A small image classifier, trained from scratch.
Model: 64-pixel images, arch convnext, activation gelu_tanh, patch size [4, 4], depths [2, 5, 2].
Training: 15500 steps, batches of 384, held-out accuracy 26%.
Data: trained on crops of objects in photos (Visual Genome), 48.2 epochs.
Rows from block 4, named by matrix and row number. Rows with one number belong to one neuron. Each number is 200 + 40 x the weight over its row's rms, rounded and kept within 0 to 999. All counts start at 0. After the name is the row's rms in percent of the matrix's.
# fc1: MLP up (model.blocks.4.mlp.fc1.weight, 480x160), inputs 0-79
# fc2: MLP down (model.blocks.4.mlp.fc2.weight, 160x480, transposed), outputs 0-79
fc1.21,105,171,229,227,220,175,181,204,103,229,188,195,194,150,274,300,187,175,187,146,155,201,156,218,230,166,177,261,194,169,184,298,248,218,267,232,246,184,204,216,203,210,199,266,203,149,159,257,258,202,133,181,148,214,142,166,137,216,168,205,177,217,213,235,203,210,248,140,227,236,198,175,121,142,261,176,214,216,277,123,148
fc2.21,106,187,200,164,175,131,211,171,149,267,177,182,211,200,111,231,204,257,194,170,238,161,198,174,177,179,183,240,298,170,137,190,185,186,122,208,243,200,181,210,205,181,156,187,171,260,168,116,216,176,181,253,158,193,160,173,154,218,263,237,186,259,207,220,130,221,258,200,148,192,188,264,112,178,238,196,129,213,225,177,209
fc1.22,096,198,173,216,229,249,184,157,211,195,113,204,192,210,225,241,227,273,176,201,163,161,170,185,183,207,166,188,148,284,196,94,198,174,185,197,218,180,180,222,102,180,218,219,137,167,181,149,212,142,131,170,180,211,231,198,265,187,204,125,234,197,204,167,304,181,192,268,152,221,201,219,238,176,240,144,272,164,159,135,185
fc2.22,103,174,169,158,201,236,151,192,194,129,181,231,279,194,165,115,203,219,241,196,155,179,212,208,196,278,194,195,160,190,148,234,217,159,233,199,222,134,201,194,166,211,123,187,295,176,172,176,148,131,284,120,137,220,250,232,227,183,162,173,160,184,141,175,238,184,153,135,213,178,207,241,119,165,293,188,233,195,161,175,85
fc1.23,102,144,240,211,223,147,148,149,179,212,208,195,235,270,212,201,157,185,122,222,159,180,246,245,167,227,195,125,189,201,276,179,238,255,198,200,191,186,231,166,199,182,150,177,189,231,254,298,188,169,174,177,266,217,264,217,281,251,261,193,169,239,194,153,169,168,186,214,209,244,213,233,143,204,233,191,202,191,265,133,218
fc2.23,091,173,204,175,184,241,243,203,193,293,172,253,230,193,227,163,229,268,172,219,178,211,168,193,144,197,157,203,90,249,192,212,232,224,230,173,161,225,221,188,202,231,236,166,216,187,204,216,271,219,236,188,277,245,170,179,183,272,208,227,257,148,217,209,245,225,268,189,121,155,225,284,150,277,235,212,174,169,183,191,172
fc1.24,098,230,249,161,210,199,181,250,256,152,220,178,227,283,204,219,209,286,187,129,132,157,184,166,176,222,187,211,253,152,213,243,155,195,202,208,216,201,42,132,187,153,196,183,172,171,195,207,212,192,235,191,167,262,155,229,260,217,176,190,212,242,165,190,206,236,198,229,114,224,230,170,113,243,196,168,177,144,136,230,251
fc2.24,102,211,192,213,207,257,248,244,158,205,172,226,245,250,244,197,169,162,198,130,189,186,213,176,177,286,216,310,295,160,92,281,129,295,212,233,149,191,204,185,195,181,205,183,261,259,169,184,175,239,185,196,197,129,216,167,203,157,172,283,193,242,137,247,184,199,167,193,196,186,224,166,201,214,210,180,193,198,211,213,217
fc1.25,099,216,194,172,181,168,185,221,269,201,167,182,216,173,119,210,222,212,248,164,192,247,203,134,181,215,166,166,118,173,163,221,222,228,191,157,174,170,272,137,186,58,114,186,164,206,189,148,223,221,188,182,156,261,141,192,193,166,254,190,229,237,208,215,226,130,172,182,181,244,197,124,190,239,178,164,168,188,265,229,178
fc2.25,096,225,142,165,200,201,211,217,232,201,186,140,200,208,159,177,262,167,221,186,110,169,178,165,198,140,145,112,160,165,225,221,202,167,216,244,242,204,260,213,216,152,180,167,199,241,170,181,226,189,221,136,224,292,230,193,178,260,226,169,208,258,183,181,198,260,231,192,260,305,157,206,221,198,211,160,147,155,237,236,188
fc1.26,095,198,124,172,224,163,170,233,174,238,181,173,134,174,230,253,177,215,180,245,225,205,154,190,265,120,202,189,249,189,221,150,193,166,190,238,198,230,200,212,186,122,194,255,267,212,194,202,203,219,170,200,204,175,110,229,212,208,228,233,233,214,191,157,249,250,191,181,151,227,215,251,221,154,232,211,225,255,192,198,238
fc2.26,099,122,203,218,173,273,226,180,207,178,214,236,261,280,201,191,257,173,230,154,233,183,131,170,218,255,177,228,190,276,220,215,193,194,200,256,180,197,205,177,198,217,198,282,177,220,193,235,198,186,216,159,159,232,112,149,202,274,159,193,209,173,203,187,218,305,246,202,209,163,158,167,194,213,201,201,197,150,213,144,185
fc1.27,090,172,200,216,139,228,226,219,192,193,305,171,242,177,211,160,193,142,178,188,195,260,239,185,252,189,171,252,224,198,218,231,241,263,224,161,193,191,117,189,209,236,216,222,231,190,248,161,189,161,228,234,188,222,87,232,168,232,196,153,262,214,195,202,248,187,196,220,173,237,120,122,157,175,233,256,247,178,237,195,251
fc2.27,098,131,266,256,166,220,292,279,250,183,143,60,220,165,241,210,252,214,214,186,130,203,171,175,176,221,159,208,260,221,183,188,159,255,211,233,217,168,221,218,234,161,228,152,218,183,192,222,278,213,159,285,159,136,246,224,236,166,169,222,170,223,206,191,290,285,164,246,188,184,248,147,216,258,258,162,221,166,219,182,199
fc1.28,099,255,191,189,172,160,171,210,190,271,193,219,177,146,149,225,170,239,181,178,222,211,218,212,248,218,195,262,188,253,207,232,179,105,130,201,305,243,294,243,179,115,103,208,122,152,169,130,216,199,210,185,261,194,218,233,197,268,281,183,240,126,156,197,229,212,179,211,186,154,178,281,190,117,215,272,232,228,258,279,226
fc2.28,094,173,118,253,150,216,144,222,149,176,145,175,193,184,121,222,163,279,195,174,224,199,216,174,272,188,132,240,190,223,164,224,278,225,201,150,245,278,200,165,240,118,229,251,224,228,191,225,170,189,154,205,211,187,277,204,189,190,233,189,219,201,217,234,177,130,239,168,212,187,209,225,192,137,173,192,179,208,212,183,127
fc1.29,101,241,198,175,223,201,118,198,242,155,146,129,182,190,205,202,273,145,163,246,238,214,275,256,243,189,154,208,159,179,274,145,188,223,233,179,156,179,221,121,180,208,278,169,227,159,175,168,240,234,274,164,180,118,163,200,201,193,225,160,148,232,235,216,181,221,210,161,171,234,188,189,169,194,213,207,202,184,235,197,213
fc2.29,096,179,196,210,278,218,236,142,238,184,156,170,190,171,144,213,180,214,136,198,164,226,215,179,285,167,169,216,211,204,196,160,220,177,153,142,238,260,274,212,182,197,194,247,222,203,221,264,182,131,189,250,193,246,152,170,180,219,184,193,219,145,174,167,223,236,223,191,78,171,214,302,230,312,252,257,216,237,185,240,187
fc1.30,105,130,162,192,231,215,138,138,168,242,279,233,134,94,226,275,187,232,224,164,219,174,184,212,154,228,204,305,189,119,201,210,216,188,186,222,168,208,257,197,228,206,201,237,209,118,215,208,185,209,152,125,236,223,151,160,186,182,260,144,195,225,131,134,202,237,228,192,235,179,162,157,227,141,197,234,243,231,127,246,219
fc2.30,102,225,161,208,208,196,195,103,241,191,216,130,203,163,212,234,184,191,197,168,216,235,137,144,232,251,195,199,152,263,251,142,194,213,236,222,186,259,165,172,209,144,250,193,240,253,250,155,204,137,238,183,206,199,222,201,230,273,223,117,207,207,212,220,231,173,147,188,137,151,186,263,160,241,146,247,165,188,257,227,121
fc1.31,100,200,253,255,275,218,204,171,253,216,154,196,235,263,197,153,145,222,184,196,174,222,210,185,192,257,181,202,180,220,172,172,177,159,213,217,227,206,193,244,214,152,214,171,239,274,262,198,159,153,223,199,179,214,127,240,281,207,230,218,182,231,255,134,219,235,184,209,221,192,252,289,189,211,223,193,243,149,221,224,176
fc2.31,104,232,166,195,171,181,200,160,183,186,201,224,181,210,210,231,183,179,247,176,205,189,211,187,198,125,172,264,214,265,184,218,160,180,252,123,147,250,194,190,170,165,149,290,193,138,303,148,188,224,200,197,204,198,218,222,188,142,186,178,184,228,228,129,198,226,262,218,210,219,178,168,207,237,172,184,159,146,205,186,195
fc1.32,093,272,163,201,162,234,269,186,166,288,204,213,291,197,162,142,227,159,221,196,210,234,171,187,220,210,175,147,216,180,250,204,234,269,311,165,185,190,200,228,210,191,202,151,166,162,223,184,211,207,182,226,269,229,211,219,233,220,235,261,185,200,259,176,206,206,179,192,172,139,236,120,174,182,131,189,300,174,207,206,123
fc2.32,097,199,137,176,145,262,194,221,206,194,253,184,227,234,259,171,196,162,122,250,154,239,170,224,248,215,282,188,193,207,188,190,127,197,206,202,156,179,217,182,208,215,159,226,244,169,107,218,215,198,206,284,246,217,237,205,219,258,199,239,226,190,235,182,196,215,114,223,172,194,155,179,197,210,156,238,262,142,211,229,175
fc1.33,099,214,179,200,243,208,184,187,167,202,142,217,166,243,154,211,131,218,212,183,189,235,231,212,196,217,202,168,220,254,170,235,130,152,163,247,141,211,254,154,202,137,243,195,220,182,188,184,210,263,184,191,200,190,116,203,186,270,191,244,217,173,119,210,209,102,217,295,280,191,178,188,226,269,154,238,227,228,179,185,203
fc2.33,097,220,155,251,189,171,196,241,214,204,204,214,146,165,229,183,195,258,204,162,210,120,206,175,203,240,161,175,242,240,259,238,251,187,165,273,222,304,210,185,193,218,197,254,164,188,179,253,169,123,149,140,241,178,153,144,206,161,152,185,192,211,178,230,225,187,239,181,198,243,243,182,244,269,235,147,207,160,204,200,250
fc1.34,094,226,237,203,251,189,192,188,233,219,110,230,189,230,170,196,232,274,149,212,184,178,234,197,194,152,211,247,182,214,205,141,175,154,195,120,123,176,271,251,237,196,176,217,191,182,159,206,177,256,191,211,282,183,202,211,149,225,156,284,192,207,211,176,207,216,188,315,186,256,221,179,278,230,284,154,216,226,275,188,216
fc2.34,092,255,257,149,227,156,220,157,144,273,183,210,216,198,190,267,200,227,209,275,132,170,144,195,255,123,219,194,208,224,189,229,202,179,200,212,216,208,258,185,214,155,205,199,244,193,101,118,209,171,189,213,212,106,185,99,182,162,220,203,147,156,240,222,161,217,172,153,171,201,209,159,174,200,283,199,202,194,187,155,152
fc1.35,100,265,166,175,198,142,174,218,111,213,206,205,152,167,157,199,190,178,245,187,204,154,210,173,226,159,115,198,230,173,234,126,143,227,232,199,189,178,261,120,200,198,196,172,161,200,277,156,106,156,203,211,262,189,200,108,275,188,206,229,207,158,181,202,149,139,220,152,210,206,203,167,222,204,187,264,233,168,185,235,222
fc2.35,098,148,143,179,202,238,194,252,175,147,197,149,247,171,164,162,201,249,163,207,195,254,175,85,114,170,264,249,244,149,197,221,191,182,215,184,166,214,209,178,189,269,225,201,193,229,233,130,220,153,218,194,303,186,215,250,292,142,196,293,213,225,228,189,214,176,193,221,183,175,226,284,223,117,192,196,191,174,165,281,167
fc1.36,111,248,232,253,112,134,256,216,224,219,244,222,134,161,128,227,266,257,173,154,232,189,218,195,212,149,232,260,217,190,199,238,198,234,209,176,224,181,228,249,159,202,254,136,232,323,174,172,225,251,125,284,210,226,182,220,236,249,240,159,209,240,220,166,211,201,226,219,180,184,165,137,217,161,184,198,150,219,176,240,169
fc2.36,110,272,136,239,206,145,228,178,213,285,257,216,245,230,149,157,224,254,227,263,215,116,116,187,222,161,257,184,248,199,170,247,210,186,193,188,246,238,246,223,196,165,165,195,178,209,239,155,233,181,212,234,173,189,190,185,204,238,182,262,137,179,157,231,215,184,194,224,248,158,233,218,219,256,252,181,143,182,290,210,197
fc1.37,099,178,260,241,205,205,154,224,268,259,146,225,151,166,185,181,230,202,206,127,139,138,227,145,192,238,201,164,219,169,183,251,269,246,284,186,174,157,235,182,169,252,181,180,139,222,185,214,163,176,156,146,135,172,268,166,181,197,181,128,151,179,204,126,181,182,192,283,166,183,180,201,133,194,182,155,217,237,220,205,216
fc2.37,105,217,215,200,217,148,153,216,177,238,238,209,163,179,174,222,242,206,288,182,207,196,157,262,234,198,228,191,206,196,230,190,198,169,207,246,221,108,184,156,234,122,204,141,194,238,185,145,209,254,184,146,182,272,214,157,207,199,119,222,285,150,191,160,218,189,225,199,231,215,158,200,188,190,186,229,150,247,193,198,269
fc1.38,101,227,171,219,261,237,164,215,143,142,180,210,209,174,295,181,245,173,190,146,169,182,142,161,242,112,215,214,193,146,275,231,244,157,171,324,223,217,194,223,236,160,171,167,241,175,144,174,171,249,154,161,197,152,273,164,177,151,235,161,176,231,169,163,147,245,209,252,220,143,195,183,197,205,191,206,220,149,210,157,185
fc2.38,098,149,220,192,235,165,211,131,234,173,183,225,239,132,209,255,173,203,257,225,209,159,256,229,156,199,142,192,245,155,199,230,201,181,160,171,137,257,203,88,197,229,237,243,191,149,166,256,218,232,228,200,195,201,204,166,226,210,146,152,176,163,110,228,174,195,133,215,205,157,201,129,184,183,202,235,138,191,196,189,207
fc1.39,102,173,225,204,173,213,205,136,285,145,212,183,143,166,183,175,248,187,147,176,197,239,189,169,201,259,131,232,309,141,196,229,209,224,223,192,131,165,176,213,194,171,253,157,253,197,166,220,127,160,135,272,198,244,214,178,245,184,203,228,218,232,232,194,242,153,206,255,274,176,190,240,185,229,235,158,131,244,158,197,176
fc2.39,101,192,159,165,270,247,190,194,174,188,187,202,202,180,228,193,207,247,181,242,204,168,263,200,137,189,197,204,286,228,208,190,228,187,218,197,187,152,233,197,164,292,232,131,329,124,270,187,178,267,180,225,197,232,224,275,183,109,159,131,283,141,128,205,276,224,218,179,141,198,245,212,256,227,212,257,220,127,238,224,203
fc1.40,103,226,152,169,207,265,112,191,161,120,253,201,229,234,255,174,171,163,117,172,156,221,175,145,182,246,209,215,179,247,206,259,177,184,186,202,196,162,213,126,184,172,205,140,225,158,186,276,237,151,211,222,184,198,232,167,187,141,212,199,187,171,117,183,162,171,262,255,197,219,173,223,187,199,220,130,253,237,233,266,138
fc2.40,101,143,236,178,252,195,91,239,162,175,238,233,196,227,216,200,223,233,106,153,246,124,248,156,225,151,204,227,206,217,170,143,229,180,207,210,169,213,235,241,231,190,162,232,137,127,153,89,201,153,205,198,190,211,142,192,183,145,223,190,210,229,206,162,218,203,260,178,244,145,239,174,219,230,181,164,148,233,168,148,192
fc1.41,102,185,220,197,186,199,222,241,151,245,171,194,210,239,194,212,182,273,181,204,139,168,161,253,252,141,185,206,188,228,245,246,254,215,196,151,201,198,88,157,239,220,160,229,210,103,195,153,168,212,147,235,230,209,267,260,266,254,173,214,277,209,166,181,194,205,214,176,222,184,232,162,200,108,224,197,203,201,113,163,245
fc2.41,100,220,172,194,237,154,217,204,193,199,175,221,217,179,181,177,202,110,239,204,231,106,220,143,178,257,249,269,268,228,166,240,201,305,178,240,184,229,208,219,216,226,197,222,150,172,288,217,154,136,233,181,184,140,219,211,244,202,234,220,206,229,216,235,185,189,272,281,167,138,255,137,227,150,209,182,205,139,152,171,209
fc1.42,098,162,184,210,187,242,146,246,202,193,202,242,224,199,209,161,144,141,165,268,190,241,160,174,194,178,206,189,195,238,169,196,188,245,225,172,165,215,217,247,170,228,219,138,218,139,174,214,196,303,166,189,257,190,206,184,185,230,210,154,221,183,165,212,192,235,243,185,185,269,138,198,200,192,206,191,214,239,222,220,158
fc2.42,098,236,219,198,178,268,272,216,268,218,130,206,140,193,168,181,178,330,188,206,201,213,284,276,184,232,158,178,125,181,231,167,193,98,196,174,195,192,244,259,151,219,167,191,130,221,226,226,163,215,122,138,257,237,212,138,243,237,209,179,220,304,234,200,183,230,90,252,179,186,233,256,159,246,233,205,218,255,216,193,227
fc1.43,095,239,241,256,209,182,185,223,140,161,155,109,247,168,226,203,217,201,184,181,179,230,203,191,179,213,245,229,231,229,134,184,107,176,192,227,123,116,124,185,184,178,203,151,191,188,214,180,182,179,205,189,222,278,166,203,231,227,169,167,234,169,190,166,251,234,268,218,206,161,238,134,218,192,177,177,184,235,219,204,201
fc2.43,102,143,118,170,197,210,244,211,172,196,94,174,149,194,221,173,130,206,172,238,202,180,198,231,258,230,247,206,128,253,242,187,181,233,256,187,161,203,201,233,221,248,130,212,191,225,152,253,147,214,256,231,217,179,186,205,218,238,216,239,176,181,224,259,234,163,191,202,143,171,161,132,169,214,234,193,227,162,195,163,163
fc1.44,097,191,222,222,191,196,214,202,264,242,189,255,271,189,167,212,136,223,229,208,170,288,184,197,275,149,190,67,187,251,233,264,230,174,250,192,211,216,107,223,210,127,215,198,189,244,170,201,153,147,237,186,186,178,145,164,207,202,263,194,233,209,172,222,250,214,197,227,173,233,184,231,234,177,243,232,185,171,179,326,179
fc2.44,103,239,220,271,180,227,187,196,165,177,215,201,184,244,223,153,221,174,202,242,203,215,199,178,220,183,176,139,198,283,184,214,253,177,177,243,227,173,202,183,202,162,253,216,200,242,159,113,133,247,208,156,276,164,241,228,228,209,190,172,187,274,249,267,244,138,188,207,239,149,180,227,188,137,237,161,263,154,166,198,272
fc1.45,096,181,295,192,191,189,209,169,282,270,147,208,193,203,173,189,227,167,173,191,222,207,266,262,176,158,219,239,212,232,211,242,208,168,189,194,219,178,120,271,235,99,231,168,262,220,257,195,187,211,190,230,279,195,238,149,181,242,153,181,210,195,232,185,194,182,141,189,207,190,148,102,261,163,156,256,127,213,193,293,172
fc2.45,106,153,218,202,141,287,95,221,211,159,217,176,118,206,187,159,217,234,210,218,208,217,227,195,194,175,231,193,105,238,195,219,184,255,195,142,261,240,224,168,120,236,218,222,153,190,228,209,218,156,141,202,190,202,99,160,214,196,175,234,194,205,179,185,203,293,177,174,122,205,188,187,244,177,296,216,232,252,192,206,237
fc1.46,101,214,247,279,229,172,173,202,216,171,155,238,246,188,220,194,199,152,188,186,140,138,217,189,228,187,153,147,177,188,163,181,111,217,202,140,166,174,180,231,147,234,279,240,172,164,219,217,163,91,206,165,253,149,203,189,176,142,248,151,209,244,212,186,175,187,192,190,206,241,123,250,186,191,257,158,246,256,142,221,169
fc2.46,099,199,181,118,131,170,246,207,221,216,256,185,150,120,212,160,161,180,167,165,242,236,199,138,178,229,229,258,175,219,227,187,232,121,144,246,173,131,179,202,252,236,177,228,198,264,122,243,203,211,240,238,169,214,171,118,215,224,256,208,245,280,238,184,166,227,198,179,271,182,209,132,164,203,220,262,252,216,218,220,253
fc1.47,100,193,206,164,156,212,163,194,235,180,204,173,216,214,180,181,167,224,194,230,93,148,220,180,214,181,175,257,177,274,198,220,192,160,227,282,169,216,154,281,220,218,178,170,207,145,169,255,165,196,134,194,198,159,184,165,244,188,237,205,212,96,205,173,143,245,234,227,213,137,206,277,203,221,162,191,270,236,283,219,198
fc2.47,099,207,232,258,253,221,235,193,194,229,148,180,168,202,172,138,236,175,207,220,346,190,169,205,138,198,116,180,128,272,199,185,187,162,222,253,159,202,178,224,131,154,221,277,174,170,219,209,210,172,302,188,169,187,184,276,234,250,290,244,220,174,198,246,170,196,242,241,175,267,205,208,181,194,207,170,218,236,303,174,305
fc1.48,095,155,208,204,234,133,160,228,186,213,214,205,185,165,199,220,226,142,227,179,173,195,222,215,219,217,226,289,173,156,261,108,151,133,209,173,192,168,136,196,210,143,194,288,195,230,222,177,223,205,181,154,244,228,224,238,146,172,205,191,164,172,181,217,171,226,240,229,164,232,157,206,167,201,245,306,179,171,246,213,136
fc2.48,098,296,260,201,243,204,166,234,160,171,221,199,233,162,259,205,99,275,180,207,224,230,204,178,210,252,226,211,221,247,205,204,234,144,205,255,220,216,203,286,157,183,149,197,153,137,189,284,204,216,162,170,209,200,146,208,203,264,238,282,238,228,235,76,241,205,189,234,174,238,200,189,221,241,249,227,177,246,209,226,223
fc1.49,108,187,180,163,222,161,208,190,172,148,183,187,249,179,232,218,215,211,200,208,128,225,164,231,157,171,161,271,259,209,222,145,249,231,165,242,100,255,254,216,203,211,162,177,266,179,155,207,155,193,188,207,172,238,202,188,181,210,204,190,193,167,192,200,238,129,194,237,164,161,196,199,197,275,208,146,176,167,206,177,271
fc2.49,102,185,171,193,195,199,193,191,211,209,232,186,249,190,209,243,237,330,160,225,306,180,164,230,249,207,161,291,254,153,233,102,183,231,208,131,149,152,252,206,185,248,233,173,244,247,207,218,211,236,154,195,203,183,143,261,157,207,170,215,201,187,136,162,157,223,226,228,209,197,259,131,188,137,243,204,182,195,186,189,218
fc1.50,095,289,291,217,188,232,281,206,231,234,191,168,180,209,174,241,171,148,193,144,140,155,179,198,186,245,143,128,192,207,197,228,161,174,152,235,245,204,254,219,171,152,157,178,170,222,186,204,149,206,167,199,198,131,150,206,182,127,140,164,206,268,187,142,135,247,160,219,161,177,246,178,203,270,292,207,191,215,256,229,179
fc2.50,095,228,329,241,160,142,241,186,188,188,187,175,242,170,191,146,227,203,169,161,232,167,131,187,227,234,169,202,215,188,141,224,248,201,186,206,244,166,162,141,268,259,188,196,209,191,167,195,201,209,275,184,153,152,181,232,223,307,243,158,216,105,265,191,196,166,143,195,227,171,169,115,197,238,199,174,221,224,182,243,220
fc1.51,098,141,174,213,199,163,145,166,243,132,205,190,208,168,186,252,192,180,194,201,251,218,236,211,236,178,221,193,147,232,241,165,139,209,252,202,214,278,208,192,135,249,192,239,135,182,163,138,230,206,181,215,182,186,193,251,194,256,159,223,186,184,205,160,142,197,199,202,143,149,234,292,149,146,179,183,144,238,226,285,164
fc2.51,094,204,145,183,284,214,214,192,133,222,178,253,274,241,223,224,186,186,127,107,165,156,145,190,254,159,160,246,214,188,207,157,260,191,205,264,232,189,143,159,146,238,188,221,182,187,182,177,209,184,219,245,191,284,182,201,187,258,130,211,219,164,171,209,225,203,214,173,227,147,194,172,220,213,146,209,245,184,202,229,184
fc1.52,095,196,156,212,175,199,149,231,186,211,208,171,151,165,230,142,157,275,215,201,263,249,226,188,199,141,197,221,172,164,211,212,112,185,260,242,225,107,73,224,233,198,175,174,201,258,225,185,174,227,253,176,221,153,186,165,136,217,123,241,92,193,157,154,231,184,182,226,191,184,232,159,161,198,154,177,258,122,163,165,211
fc2.52,100,207,219,131,187,288,183,104,117,281,157,198,186,158,187,212,212,142,258,242,242,178,191,176,198,151,202,190,160,190,151,211,199,189,128,183,198,176,202,176,225,214,243,231,208,186,178,165,161,170,183,196,179,224,183,238,240,137,200,188,208,245,193,191,219,212,231,215,102,196,229,187,184,173,222,207,128,184,225,93,155
fc1.53,095,227,184,190,226,287,188,151,235,221,156,219,175,180,251,185,191,169,243,193,183,199,163,258,183,242,178,170,150,254,196,200,169,210,216,201,247,180,215,230,125,166,219,81,203,265,212,128,195,209,193,206,136,235,190,191,243,226,140,216,215,211,194,241,279,157,287,133,160,222,168,209,176,269,208,240,203,212,195,228,236
fc2.53,097,208,142,190,239,214,174,273,175,209,164,173,161,263,213,223,254,231,218,195,164,210,244,222,197,149,180,138,168,213,126,241,264,230,247,156,188,158,227,179,220,215,227,186,280,249,205,228,192,242,176,194,250,240,180,174,222,238,225,160,215,213,134,181,218,193,202,174,163,156,216,183,194,223,209,151,190,207,211,224,197
fc1.54,096,147,246,175,163,122,190,143,157,195,200,301,201,187,225,263,197,246,210,195,162,166,195,228,221,200,239,178,204,153,191,167,197,185,184,279,174,182,230,226,169,215,134,109,201,236,120,192,160,169,179,223,237,217,263,172,138,231,220,183,175,248,223,154,139,91,169,196,224,178,204,195,152,215,125,231,217,194,162,211,148
fc2.54,094,228,342,197,188,192,174,183,169,216,189,195,174,150,249,220,303,233,257,184,178,238,182,217,142,210,242,185,221,251,311,125,198,231,203,222,238,240,233,209,201,218,186,177,226,229,184,225,152,156,156,221,164,190,190,231,164,156,180,240,275,190,154,300,264,166,260,215,156,201,158,199,240,184,216,229,173,248,159,238,203
fc1.55,104,185,195,254,164,197,244,163,147,138,244,288,171,235,158,170,201,179,208,226,215,200,295,179,251,184,156,215,218,288,264,258,221,214,111,138,183,259,181,209,268,167,178,229,233,223,242,220,128,149,254,173,181,230,256,209,186,214,274,230,137,193,186,151,173,168,208,216,132,263,183,186,258,226,249,172,235,249,202,149,184
fc2.55,106,221,147,121,302,131,177,284,151,196,166,192,169,137,212,127,278,216,215,270,205,144,180,216,174,184,207,249,238,245,236,184,168,188,176,180,197,173,188,271,120,213,199,205,210,160,229,292,153,231,245,147,190,163,202,222,158,207,147,169,216,230,167,144,153,158,224,174,188,272,171,196,183,78,176,184,182,154,220,180,152
fc1.56,101,221,169,168,238,283,142,200,174,160,177,214,183,221,189,188,120,156,130,223,253,204,281,196,229,259,160,249,147,178,195,212,128,272,178,192,279,212,185,126,185,174,153,181,160,150,208,158,217,181,194,223,218,237,202,191,233,246,229,240,144,149,306,186,304,170,171,217,247,225,227,235,219,150,201,188,215,174,243,205,252
fc2.56,097,149,189,218,176,165,250,179,215,209,198,250,119,199,292,196,139,209,217,237,178,242,205,144,229,197,220,221,195,214,227,143,174,197,196,225,205,189,192,116,222,214,197,155,213,143,204,293,161,181,196,158,181,254,219,237,227,147,148,322,175,160,156,249,151,190,214,231,179,215,228,168,195,205,242,223,193,185,151,192,180
fc1.57,096,151,251,188,193,165,233,220,245,207,295,165,232,173,133,114,241,190,174,221,221,116,210,140,281,201,199,230,193,238,219,233,173,206,265,187,205,223,174,125,287,188,230,130,184,172,200,190,207,178,185,204,166,196,159,177,284,103,202,202,209,197,175,153,241,224,170,179,194,233,265,220,289,185,200,214,272,245,249,183,275
fc2.57,100,165,244,258,287,234,238,177,154,144,197,229,240,157,163,223,149,207,227,168,204,217,147,200,183,263,157,141,166,210,149,205,261,210,148,175,253,189,143,213,131,194,250,129,169,158,146,190,189,170,210,178,228,90,194,214,193,179,236,148,198,290,190,149,231,131,183,200,205,253,250,216,217,128,225,203,192,227,210,206,161
fc1.58,097,171,182,211,239,287,225,174,329,162,218,205,216,269,155,173,195,172,110,178,204,265,191,278,231,143,300,208,145,249,203,247,218,225,178,212,213,152,202,284,133,160,213,178,172,285,259,207,179,249,247,167,207,202,200,222,223,168,207,147,247,248,158,217,226,153,271,183,261,192,253,190,168,210,228,236,208,189,167,134,169
fc2.58,099,271,120,137,196,221,167,146,263,166,175,259,101,198,210,188,173,143,155,191,161,232,243,217,120,217,182,158,200,172,136,202,268,226,153,173,228,214,223,188,169,182,226,202,213,255,237,121,202,232,193,226,151,194,168,220,215,171,224,170,199,179,269,256,201,137,175,213,205,230,187,169,202,202,140,208,192,203,176,227,209
fc1.59,100,223,167,201,215,189,161,196,229,177,205,229,189,196,163,167,232,194,212,166,191,200,241,195,228,190,179,229,180,186,200,236,84,213,169,239,148,214,144,163,194,246,159,200,181,174,238,211,212,188,211,158,219,256,284,166,244,156,187,182,207,152,158,126,163,202,155,141,193,123,134,184,190,183,178,192,115,165,150,210,102
fc2.59,097,203,133,151,210,236,190,195,195,233,195,212,271,176,139,167,287,321,202,162,241,185,191,194,220,246,258,197,239,221,236,262,227,216,229,211,183,189,198,219,229,226,311,170,209,230,149,156,184,237,246,146,233,157,182,215,172,145,190,294,170,226,153,156,215,269,184,254,238,183,188,242,199,159,248,196,251,176,264,162,190
fc1.60,100,204,186,151,248,133,157,136,163,147,233,215,243,165,202,212,187,169,178,148,204,206,168,260,237,140,241,174,223,197,261,138,184,189,183,163,270,175,206,222,163,242,254,142,213,179,158,163,234,109,215,230,182,156,191,190,200,162,156,176,256,184,130,186,164,117,225,258,163,301,211,216,207,230,240,193,226,189,186,220,214
fc2.60,098,266,189,158,207,154,210,172,203,179,219,219,171,269,221,210,214,177,176,174,163,240,259,91,155,137,138,208,231,165,210,219,216,205,245,188,189,244,232,223,178,166,240,178,193,175,166,175,187,171,217,215,203,197,158,234,198,185,231,109,222,266,247,136,195,197,188,199,229,153,224,174,191,105,205,112,113,185,216,178,223
fc1.61,101,173,131,213,199,196,237,171,165,254,227,186,208,221,122,204,248,181,131,208,152,153,226,247,194,181,197,234,101,157,174,147,204,189,276,220,168,235,171,123,224,197,189,207,129,221,174,188,178,243,165,132,197,250,194,214,194,181,256,182,250,227,241,202,209,203,165,219,215,194,185,154,185,226,156,236,254,222,201,242,227
fc2.61,095,220,168,201,183,238,235,161,187,206,163,156,231,179,195,175,194,213,266,179,109,169,229,313,117,203,239,200,153,201,250,155,197,194,257,226,204,163,177,237,163,190,180,232,236,192,216,212,170,225,175,199,213,189,255,216,269,165,151,191,158,201,144,168,222,125,265,219,181,195,216,220,198,235,205,229,317,196,319,220,119
fc1.62,096,210,212,151,209,277,241,152,250,130,207,181,199,182,221,176,200,148,229,225,216,260,169,217,198,179,222,259,162,247,205,163,139,196,169,189,258,124,195,187,192,151,154,242,181,204,167,156,189,219,125,205,212,193,232,235,187,201,94,160,216,179,191,169,201,191,232,164,236,153,195,198,209,243,244,269,114,223,193,193,220
fc2.62,097,208,169,212,217,173,210,185,216,287,229,174,209,124,263,213,283,168,184,213,195,169,181,130,188,165,183,169,230,174,240,202,134,190,251,134,177,144,162,217,163,190,181,212,268,208,198,138,179,216,224,212,115,213,250,100,244,246,240,218,203,234,275,181,205,159,230,242,177,248,176,179,264,162,211,240,256,172,196,168,226